{
  "model": "masked image model",
  "image_size": 64,
  "method": "simmim",
  "loss": "l1",
  "qk_norm": false,
  "dropout": 0.05,
  "moe": "soft",
  "expert_mlp_ratio": 0.5,
  "shared_expert": false,
  "patch_size": [4, 4],
  "depths": [8, 8],
  "beta1": 0.85,
  "batch_size": 64
}
Rows from block 3 of a small masked image model, named by matrix and row number. Rows with one number within an expert belong to one neuron, the router's apart. Each number is 50 + 10 x the weight over its row's rms, rounded and kept within 0 to 99. All counts start at 0. After the name is the row's rms in percent of the matrix's.
Before each expert's rows are labels from the 100 images, of 14976, where the router gives the expert most weight on average: "top examples" is what is common among them. Only what is clearly more common there than usual is listed. The data: Sentinel-2 satellite tiles (TerraMesh).
# router: slot weights (model.blocks.3.mlp.router.weight, 64x64), inputs 0-63
# up: expert up (model.blocks.3.mlp.up, 64x32x64), inputs 0-63
# down: expert down (model.blocks.3.mlp.down, 64x64x32, transposed), outputs 0-63

# expert 56
top examples: trees; main land cover: trees
router.56 070:53 46 52 58 40 55 43 33 53 43 52 38 43 43 49 50 61 34 58 30 60 54 41 42 49 57 45 34 59 55 54 44 58 47 58 54 39 58 55 56 40 39 66 44 29 64 48 76 48 37 53 60 66 55 47 57 37 52 28 38 33 53 53 54
up.0 072:41 41 61 63 74 62 44 38 51 53 61 58 66 69 48 41 61 39 49 57 19 49 54 48 45 55 60 57 45 29 55 40 50 47 39 36 48 60 47 41 60 42 49 54 44 44 40 37 31 62 48 57 48 48 55 46 56 66 52 54 45 43 53 43
down.0 079:53 46 64 44 55 35 53 34 55 57 30 43 44 70 53 52 53 42 69 54 36 53 58 57 43 38 52 36 52 41 62 52 46 49 47 38 50 45 61 46 52 45 62 49 56 44 42 35 45 71 39 55 47 60 57 35 47 68 53 39 24 32 49 50
up.1 068:60 42 46 46 46 39 60 64 42 56 52 59 61 46 39 47 59 30 46 47 46 44 52 41 42 69 58 55 36 52 40 57 28 57 36 53 68 41 58 46 48 44 37 54 55 61 50 49 41 64 49 47 64 37 61 38 58 44 37 76 55 52 32 49
down.1 084:53 50 47 34 44 53 50 26 58 63 34 59 50 40 33 61 49 64 35 70 54 55 49 41 49 48 65 58 54 33 48 50 48 61 54 45 50 35 43 56 65 55 44 54 43 53 62 44 27 41 47 29 35 51 57 57 49 51 34 48 51 44 62 55
up.2 098:48 49 47 52 79 53 62 48 47 63 62 52 51 54 62 51 33 37 43 46 50 53 65 54 50 58 33 41 53 45 43 32 49 43 44 47 50 26 50 54 52 44 36 60 39 51 36 62 28 63 37 42 60 44 54 45 50 47 52 71 59 40 48 41
down.2 101:38 58 59 57 51 42 41 50 73 46 38 40 49 42 44 48 46 66 51 55 54 45 45 46 46 45 61 49 37 50 42 43 52 56 57 49 33 61 52 46 28 67 57 32 47 40 73 42 67 48 37 49 26 38 51 45 46 52 46 36 33 61 54 54
up.3 057:52 40 46 63 38 69 49 44 47 38 44 36 43 69 61 59 52 36 43 60 35 51 66 60 33 57 49 51 37 53 49 63 45 43 48 58 32 60 44 56 57 41 56 53 62 69 46 48 40 63 62 64 53 59 29 58 65 50 44 49 57 51 45 42
down.3 091:28 55 57 33 49 46 72 49 48 50 28 59 35 51 44 66 62 59 49 57 50 31 63 58 52 52 36 61 40 50 54 49 47 66 61 68 50 59 61 35 58 49 65 58 48 53 42 42 51 49 48 40 49 52 61 42 56 50 51 48 42 73 60 53
up.4 065:45 54 38 39 51 33 62 62 45 54 54 62 68 77 53 49 66 48 47 40 44 43 36 29 66 39 61 41 61 53 51 39 71 47 51 63 60 53 55 46 49 59 55 61 55 56 36 50 35 45 51 47 58 46 59 45 33 49 54 58 64 52 41 52
down.4 078:51 46 44 46 56 47 37 44 46 51 66 51 70 49 56 28 47 60 54 42 42 51 65 40 40 50 63 41 45 40 56 61 50 40 51 38 41 44 53 63 55 63 58 74 42 61 61 44 54 39 43 67 44 40 56 49 65 36 40 52 45 66 67 36

# expert 0
top examples: water; main land cover: water
router.0 081:47 39 53 52 27 48 43 55 54 38 45 56 37 61 60 57 53 39 45 45 52 46 52 33 53 47 39 51 49 53 49 50 52 47 66 49 42 41 54 42 53 47 93 55 52 63 69 60 61 37 49 52 46 49 41 55 37 60 45 31 64 44 58 50
up.0 064:44 50 44 39 35 49 52 32 56 52 56 35 49 62 43 54 58 73 45 55 61 51 54 52 50 73 68 62 47 45 51 41 69 69 51 39 49 55 43 54 55 34 43 40 35 51 51 73 52 65 52 52 52 64 53 56 47 56 66 60 48 38 50 44
down.0 095:44 59 54 43 63 56 48 47 62 58 52 42 53 67 48 63 59 49 67 48 63 57 58 54 50 39 46 68 26 56 62 58 36 55 40 52 36 44 50 59 60 41 30 43 44 66 49 48 56 58 36 68 69 55 68 52 46 61 47 55 44 47 57 40
up.1 065:47 52 35 49 34 64 55 53 33 47 52 49 42 29 54 48 32 45 60 49 50 64 62 47 36 50 48 45 51 34 51 59 49 39 47 42 70 53 44 48 50 52 31 69 49 40 60 44 46 62 51 55 52 29 46 52 42 61 71 50 31 47 65 45
down.1 096:46 46 47 58 43 39 48 65 57 28 37 53 52 48 57 61 66 53 57 46 72 43 52 60 57 43 74 65 36 52 60 58 59 50 60 52 47 46 48 49 43 49 34 36 49 45 53 62 57 37 60 63 58 57 53 51 50 38 62 36 26 62 44 55
up.2 091:40 47 64 46 65 41 48 46 50 54 66 53 55 53 52 50 44 45 56 68 59 38 51 57 53 67 50 35 42 46 49 45 59 44 29 41 45 60 34 61 72 46 38 54 55 38 24 40 58 53 49 51 37 49 38 53 61 53 56 58 63 68 33 56
down.2 104:69 47 43 56 44 49 56 49 66 43 47 51 42 60 60 33 70 59 40 41 34 50 66 47 30 28 49 59 62 42 69 51 47 66 57 63 42 48 57 59 33 53 64 45 48 53 53 41 40 56 57 56 48 53 48 65 69 54 43 47 45 49 52 43
up.3 067:50 46 55 48 52 50 33 39 49 73 63 50 45 42 44 56 36 18 64 54 58 50 57 40 47 36 64 45 55 58 56 33 42 54 58 54 59 46 55 30 37 50 67 48 65 57 70 49 49 58 50 56 52 50 62 55 47 54 42 51 46 50 46 71
down.3 073:54 59 27 47 60 44 60 42 54 43 55 47 45 48 55 67 64 54 65 64 53 37 49 49 58 64 40 25 42 53 39 69 47 54 64 37 49 59 51 53 40 47 31 55 54 48 39 52 58 61 49 41 55 75 46 45 52 43 69 54 50 40 41 46
up.4 061:69 54 48 65 61 61 41 51 50 45 61 55 54 49 64 68 55 44 48 53 47 53 57 67 53 49 42 44 50 44 68 47 43 50 45 41 62 55 47 53 50 62 39 64 42 18 43 47 51 56 63 39 37 50 30 36 43 53 60 51 55 65 60 35
down.4 092:59 49 56 40 39 46 56 59 32 52 45 46 61 45 29 34 38 60 50 58 49 38 45 45 41 51 66 60 51 66 50 48 57 48 41 60 43 52 59 64 46 52 66 62 33 48 37 58 65 62 55 55 49 71 38 59 54 33 41 39 46 59 67 53

# expert 31
top examples: main land cover: water
router.31 130:47 49 36 51 44 54 54 47 54 54 55 57 50 51 47 40 45 53 33 43 55 60 59 46 41 47 33 59 60 46 46 61 46 37 68 46 44 52 58 47 50 58 66 47 54 54 56 47 69 43 50 43 47 74 15 47 43 48 46 26 67 47 67 58
up.0 061:41 53 50 57 49 46 58 56 25 23 33 52 50 64 47 35 44 53 48 46 48 55 50 52 60 48 67 49 50 46 42 37 49 44 41 47 57 49 61 62 52 32 27 53 44 61 47 29 34 57 41 53 52 49 37 56 33 44 61 43 47 55 54 34
down.0 080:57 47 50 71 45 64 54 46 48 54 40 51 53 69 60 51 39 40 62 56 46 61 61 50 56 50 45 47 49 72 43 46 47 54 19 55 60 41 59 52 48 37 39 48 37 47 46 49 68 48 43 55 43 50 58 51 56 77 52 46 67 67 38 55
up.1 065:59 61 38 62 73 49 36 58 54 39 41 65 62 52 49 67 59 62 46 48 49 23 73 40 59 51 49 50 46 46 54 56 50 63 47 58 46 47 42 44 50 52 38 57 50 41 53 59 60 62 58 62 50 38 54 59 45 42 69 52 40 48 64 33
down.1 078:62 38 42 34 43 68 55 45 64 60 54 45 50 62 57 26 68 72 56 68 44 47 53 58 46 45 57 58 60 40 58 52 54 61 44 57 64 39 64 47 49 54 38 50 67 45 51 45 55 56 53 52 49 26 50 56 45 39 35 56 56 59 54 43
up.2 077:49 47 42 49 58 58 55 63 40 50 50 38 47 52 64 54 46 50 72 66 54 61 39 39 59 59 50 48 47 49 34 29 43 38 47 45 37 38 50 50 69 24 64 60 37 58 40 40 59 56 51 35 62 36 54 47 53 67 54 45 47 50 62 42
down.2 093:46 53 64 31 43 52 34 52 67 63 71 49 54 37 43 50 49 41 36 38 45 45 53 61 61 40 57 45 57 53 56 42 68 57 55 42 55 63 55 38 38 47 56 34 52 46 64 41 48 55 50 56 43 40 33 56 48 45 64 46 34 47 30 66
up.3 057:50 23 32 46 45 47 62 49 44 65 49 49 56 57 51 32 56 40 59 60 66 28 59 40 54 69 47 61 42 42 46 70 44 46 52 41 52 52 53 64 62 55 42 54 30 58 57 65 47 47 51 59 60 46 49 61 52 58 49 50 45 52 39 68
down.3 077:36 54 60 59 70 68 44 54 47 65 41 45 57 52 40 44 31 36 53 42 54 56 37 43 44 43 63 52 55 46 35 48 51 38 44 45 43 45 42 45 42 52 45 49 24 43 53 65 53 68 51 54 76 49 54 58 47 52 41 50 33 45 39 66
up.4 055:49 43 63 68 40 32 51 58 50 60 38 63 48 61 36 48 46 66 60 38 46 57 68 55 44 54 72 41 67 54 45 51 38 40 48 59 63 59 34 47 50 49 60 66 43 66 46 40 47 58 53 65 64 37 45 42 53 44 53 59 38 46 49 52
down.4 065:58 43 59 42 44 50 42 54 54 53 21 42 44 47 47 46 50 58 35 41 62 50 53 26 73 50 49 44 58 52 57 50 56 53 53 31 47 33 57 49 42 36 45 46 56 27 48 47 49 50 51 65 50 32 25 44 44 46 45 57 49 62 54 38

# expert 63
top examples: water; main land cover: water
router.63 082:55 31 45 56 32 48 56 50 50 32 44 57 41 72 60 47 57 32 54 45 55 53 57 35 50 59 44 45 55 56 44 49 57 55 63 44 50 47 56 44 54 42 85 61 41 64 72 53 61 37 48 50 54 50 42 48 38 68 51 46 57 42 59 47
up.0 072:60 40 40 61 43 31 53 53 38 45 48 52 58 61 64 47 43 60 52 62 59 51 58 57 52 62 69 53 50 40 57 33 52 45 50 40 54 63 58 38 63 58 60 47 33 68 38 40 51 37 50 36 53 63 39 41 71 50 62 50 53 36 66 49
down.0 089:56 62 32 49 54 34 37 44 50 57 55 27 40 34 55 51 49 44 43 49 47 43 27 51 42 62 55 59 65 60 32 48 46 51 40 36 50 73 47 55 58 50 68 62 44 47 45 49 44 37 43 34 40 42 51 41 49 66 66 52 51 43 52 47
up.1 076:21 34 66 39 51 53 62 37 34 32 47 58 38 39 42 45 39 52 54 42 35 49 61 60 50 39 41 32 48 29 35 59 42 53 40 37 54 38 46 49 56 56 60 40 51 36 54 52 54 56 61 57 47 44 58 48 47 40 61 49 40 52 60 49
down.1 090:80 45 69 54 37 67 44 38 56 50 57 57 40 46 46 52 63 47 65 63 31 57 39 44 54 29 66 57 48 37 56 57 60 49 33 51 32 42 51 45 54 45 37 48 55 56 52 46 48 38 43 41 64 51 44 40 38 50 48 45 50 55 43 62
up.2 070:34 43 40 37 60 42 54 44 62 62 55 53 57 49 48 49 64 34 32 43 45 47 40 53 33 45 53 56 36 43 40 59 69 59 30 50 62 40 58 45 55 53 60 45 46 46 62 48 41 65 59 42 47 51 33 45 47 66 63 43 43 30 56 65
down.2 103:50 59 47 57 53 44 43 48 64 49 60 38 49 68 60 63 63 35 47 43 41 53 55 48 58 40 56 46 62 47 51 40 37 48 41 37 62 74 46 60 56 61 58 49 60 50 66 66 38 48 48 52 60 36 74 64 51 26 45 55 55 55 48 58
up.3 057:51 36 58 58 63 48 56 65 62 57 42 42 66 64 39 58 61 53 43 50 36 61 42 54 52 57 49 69 58 45 53 39 57 62 52 49 56 41 69 41 54 52 48 59 36 56 58 68 45 27 44 58 42 44 52 54 31 69 36 50 49 66 49 57
down.3 087:63 48 43 35 45 48 52 42 33 67 52 59 62 61 33 68 49 73 53 58 51 53 55 49 61 66 43 49 68 56 43 48 60 41 43 47 49 42 52 35 30 36 67 56 32 44 59 56 61 46 47 50 51 37 54 41 52 41 65 38 53 53 53 42
up.4 116:45 53 67 56 50 48 42 60 42 46 55 50 52 57 53 45 57 64 55 58 37 48 44 60 53 48 46 60 55 48 67 51 55 44 26 32 59 51 42 51 78 48 32 48 61 36 40 44 55 46 31 36 33 53 52 59 48 35 66 60 48 63 39 46
down.4 113:64 47 38 36 61 40 52 25 52 33 60 38 33 63 45 38 46 45 46 46 72 57 42 55 43 50 45 48 56 62 54 35 60 56 53 62 44 44 47 68 35 47 63 56 47 50 55 40 66 50 62 54 73 61 51 42 60 55 58 54 56 58 44 53

# expert 28
top examples: water; main land cover: water; flooded vegetation
router.28 161:57 57 55 48 45 59 61 64 52 65 56 44 52 39 37 53 40 42 54 37 59 36 36 47 61 51 61 68 43 42 46 41 54 44 48 64 55 65 49 39 67 36 59 40 40 57 40 45 41 41 41 56 53 44 73 70 51 54 35 52 38 57 45 33
up.0 030:49 56 48 58 56 48 55 71 35 39 43 31 45 63 36 48 49 41 41 42 52 65 54 62 62 71 32 49 51 46 38 43 43 52 58 44 54 51 42 58 51 59 53 73 39 44 45 43 55 47 55 64 63 47 52 45 30 49 39 32 37 50 35 58
down.0 046:47 61 35 61 43 62 50 41 44 43 58 51 41 53 55 39 64 42 52 23 52 46 52 72 47 50 58 36 61 43 48 58 54 57 27 47 66 48 60 41 58 58 64 45 73 43 63 63 45 49 52 46 51 52 47 34 56 59 54 43 64 66 46 54
up.1 103:38 52 63 53 69 47 48 32 36 53 44 62 64 46 50 42 42 43 45 54 28 54 56 61 48 56 40 27 45 53 54 35 51 43 32 46 43 43 51 78 44 49 28 51 52 40 43 55 44 60 58 39 49 49 45 39 59 45 62 61 48 43 43 57
down.1 106:39 59 36 54 42 53 31 50 45 50 44 48 40 38 54 52 65 59 39 25 39 36 45 34 68 49 58 62 73 41 58 51 45 56 61 44 62 41 50 50 42 40 62 44 65 55 53 45 50 44 64 45 48 51 47 61 39 60 38 55 63 59 34 55
up.2 079:44 50 56 40 59 67 42 36 48 50 40 59 73 46 55 42 35 48 50 58 39 46 45 57 45 46 50 20 50 50 59 57 38 42 29 52 58 39 53 63 61 54 25 51 55 37 56 53 52 46 54 50 52 52 37 38 54 57 65 66 59 47 36 44
down.2 072:43 55 43 48 50 53 48 65 50 29 44 46 51 46 65 55 75 56 54 26 43 47 51 50 58 80 47 44 70 37 58 50 47 49 62 43 41 43 47 74 47 41 56 65 64 50 42 50 43 38 66 38 53 53 53 43 51 48 54 49 43 44 48 44
up.3 027:48 34 40 55 55 62 33 48 47 52 47 39 57 39 49 56 65 37 58 45 67 46 64 37 37 50 54 43 47 48 44 47 57 64 58 42 38 38 58 59 46 42 39 44 55 33 62 47 35 60 46 35 59 45 51 72 53 67 50 50 25 57 60 56
down.3 043:44 49 44 46 53 51 41 56 55 60 42 52 74 52 51 47 44 57 42 45 44 56 48 58 58 64 45 34 48 49 50 59 32 48 44 22 31 59 38 55 39 27 41 45 69 26 44 50 51 42 51 45 42 58 63 51 62 45 55 50 35 39 58 53
up.4 044:67 52 70 38 66 59 56 36 36 62 51 52 71 50 44 56 45 43 48 43 47 44 50 64 42 50 41 44 54 40 61 45 46 46 42 56 43 52 58 55 60 43 35 27 49 55 44 64 38 30 47 53 67 45 54 53 58 53 50 59 32 50 29 57
down.4 049:47 41 44 55 56 48 54 67 41 46 46 65 47 67 59 59 42 53 59 30 42 50 57 47 65 55 65 48 63 60 56 51 38 62 54 32 68 41 37 63 63 55 64 57 35 51 50 38 65 50 59 51 71 44 45 50 60 59 50 44 52 67 51 60

# expert 13
top examples: water; main land cover: water
router.13 089:46 49 57 51 30 50 44 47 60 51 42 54 48 55 53 57 50 39 48 43 59 49 38 33 54 49 37 44 56 53 49 50 53 37 71 51 47 44 51 49 54 42 91 54 51 62 66 69 62 30 48 48 45 50 44 55 33 58 44 35 56 47 64 49
up.0 054:46 35 45 45 59 41 55 50 48 47 43 26 49 38 59 41 55 52 41 51 20 39 47 35 50 35 48 43 62 61 32 58 49 50 59 33 45 49 51 66 62 59 44 46 29 47 58 58 46 42 49 29 45 53 55 46 51 40 55 63 55 45 45 62
down.0 085:41 43 52 61 42 44 52 57 60 54 30 54 42 38 43 49 69 51 54 50 55 56 43 50 45 51 57 68 48 44 49 48 52 39 58 59 56 42 54 59 28 66 45 34 69 46 64 49 62 59 52 61 68 61 65 41 58 48 42 77 40 43 50 58
up.1 054:41 67 43 60 39 54 68 58 48 56 56 58 54 58 72 43 41 38 38 30 64 48 50 46 56 41 54 46 56 58 41 60 48 65 35 45 53 57 46 45 46 47 49 48 48 53 22 72 57 41 50 64 41 43 68 48 33 51 44 52 58 42 53 49
down.1 063:57 55 34 37 49 41 29 68 61 44 61 45 48 62 66 55 37 51 58 45 67 55 43 53 51 61 28 56 57 30 45 48 51 42 67 50 34 36 37 44 55 62 63 60 61 57 42 59 51 49 35 48 57 51 59 67 60 49 50 46 42 53 53 50
up.2 058:67 49 49 48 56 38 60 56 45 39 56 34 46 60 43 65 37 50 53 58 39 49 59 28 70 41 42 51 51 57 39 60 44 68 56 52 58 40 59 41 51 40 33 47 36 60 56 43 38 29 43 35 57 57 53 71 51 59 43 62 49 48 57 48
down.2 073:63 58 33 39 44 66 52 39 50 50 71 46 53 47 65 52 55 45 62 53 69 41 50 51 24 63 42 46 65 49 32 54 60 38 37 52 55 39 47 53 39 41 55 48 50 30 63 47 48 52 39 45 49 44 41 48 38 69 45 35 53 53 49 54
up.3 079:52 58 50 43 73 62 71 50 41 55 49 35 66 59 32 42 44 65 46 35 57 57 50 48 51 51 65 36 41 35 48 47 46 59 49 53 62 53 57 70 60 49 39 60 43 59 22 55 46 60 39 51 61 46 48 57 49 58 39 48 50 54 42 42
down.3 093:43 72 38 50 44 58 36 52 47 56 65 53 46 63 50 47 36 54 56 69 47 54 47 44 51 41 45 63 42 64 30 53 51 31 58 48 56 38 54 46 45 58 72 41 34 36 54 52 58 49 36 45 34 65 42 64 64 53 38 45 46 48 58 40
up.4 054:71 49 26 42 65 39 55 50 58 56 52 44 62 53 55 61 52 54 47 41 46 48 58 36 42 49 51 57 77 67 47 50 38 48 58 65 56 39 60 54 51 38 34 48 63 51 47 33 43 51 41 66 55 39 63 48 41 42 44 35 35 56 55 51
down.4 081:56 65 72 57 49 58 55 47 43 67 53 52 57 36 52 46 40 38 47 65 37 70 51 32 31 54 46 40 55 55 55 61 47 66 50 58 52 62 40 48 42 46 56 64 59 68 43 41 40 47 37 55 55 71 49 58 54 48 38 40 34 55 50 44

# expert 40
top examples: water; main land cover: water
router.40 078:54 44 47 58 44 51 54 36 51 38 43 52 41 59 65 52 59 34 51 38 70 51 52 39 46 60 35 41 64 69 50 51 65 47 67 44 42 50 54 51 40 47 74 53 41 58 64 71 53 31 50 55 61 59 40 47 32 52 41 48 48 49 64 60
up.0 136:32 48 53 46 67 61 57 61 46 67 55 42 72 51 44 51 51 49 64 47 50 60 65 62 56 38 61 50 54 37 39 35 42 44 36 53 53 43 52 62 56 47 34 49 35 53 30 39 35 61 36 40 63 39 52 65 55 53 61 59 46 57 43 43
down.0 098:37 59 62 47 31 56 39 43 51 46 53 61 49 42 35 32 46 57 31 64 46 45 41 50 45 56 34 58 48 46 53 69 53 52 55 38 37 49 54 42 40 40 68 46 48 60 67 48 58 48 42 32 46 53 61 39 56 62 29 38 57 49 59 38
up.1 093:37 41 54 54 57 36 71 50 41 48 31 35 54 49 65 54 52 46 61 46 29 42 42 65 45 42 49 48 55 54 49 49 65 56 45 40 44 45 31 36 60 51 43 52 61 55 43 48 50 67 56 44 44 46 69 46 58 38 60 32 50 73 41 46
down.1 098:55 46 47 36 45 42 57 45 37 42 49 54 54 57 46 42 57 31 40 48 57 58 46 60 50 39 52 35 46 46 35 38 30 38 43 54 66 68 55 51 50 63 52 50 45 33 50 43 23 77 53 43 47 32 52 56 43 68 43 47 52 47 51 48
up.2 077:46 51 40 49 76 60 65 46 41 63 59 45 52 53 64 42 61 50 57 40 44 67 52 45 44 32 54 51 60 50 34 31 63 54 60 46 39 57 54 58 59 55 30 44 39 42 60 66 47 47 33 40 38 57 63 55 57 61 36 52 58 47 43 44
down.2 088:45 60 58 53 42 57 37 40 49 60 55 45 67 55 48 45 27 44 58 45 52 58 57 50 59 58 47 46 57 48 69 68 50 52 60 38 58 68 47 38 64 62 69 52 58 44 34 57 75 54 37 33 49 54 56 51 58 39 43 59 52 38 43 60
up.3 154:60 55 49 56 45 53 57 55 47 37 50 50 36 60 46 41 52 57 50 60 38 35 44 55 48 52 55 61 57 56 75 42 51 63 39 46 71 59 30 58 64 46 27 53 66 39 29 39 50 59 60 49 37 58 56 56 58 44 61 56 40 56 35 54
down.3 112:57 58 43 45 54 44 50 47 29 26 47 46 48 67 47 48 65 59 42 45 48 58 65 61 33 60 35 52 50 46 56 49 49 49 47 60 57 66 56 69 39 61 50 47 69 48 33 34 50 52 70 49 59 66 48 58 45 65 63 42 49 56 50 48
up.4 088:43 28 48 49 57 33 49 39 63 44 58 58 51 32 40 49 49 48 53 45 58 39 66 54 33 60 39 45 44 60 36 63 46 53 43 49 64 60 58 40 51 31 38 36 39 50 45 35 42 57 47 59 48 58 44 47 58 60 41 53 25 57 47 67
down.4 095:57 41 60 51 65 48 50 50 55 31 51 55 63 51 39 52 44 36 60 54 50 43 34 55 50 60 46 48 49 54 60 64 37 35 53 59 39 60 71 71 69 65 46 48 67 43 43 45 37 60 46 67 47 46 47 35 56 42 57 63 46 62 57 39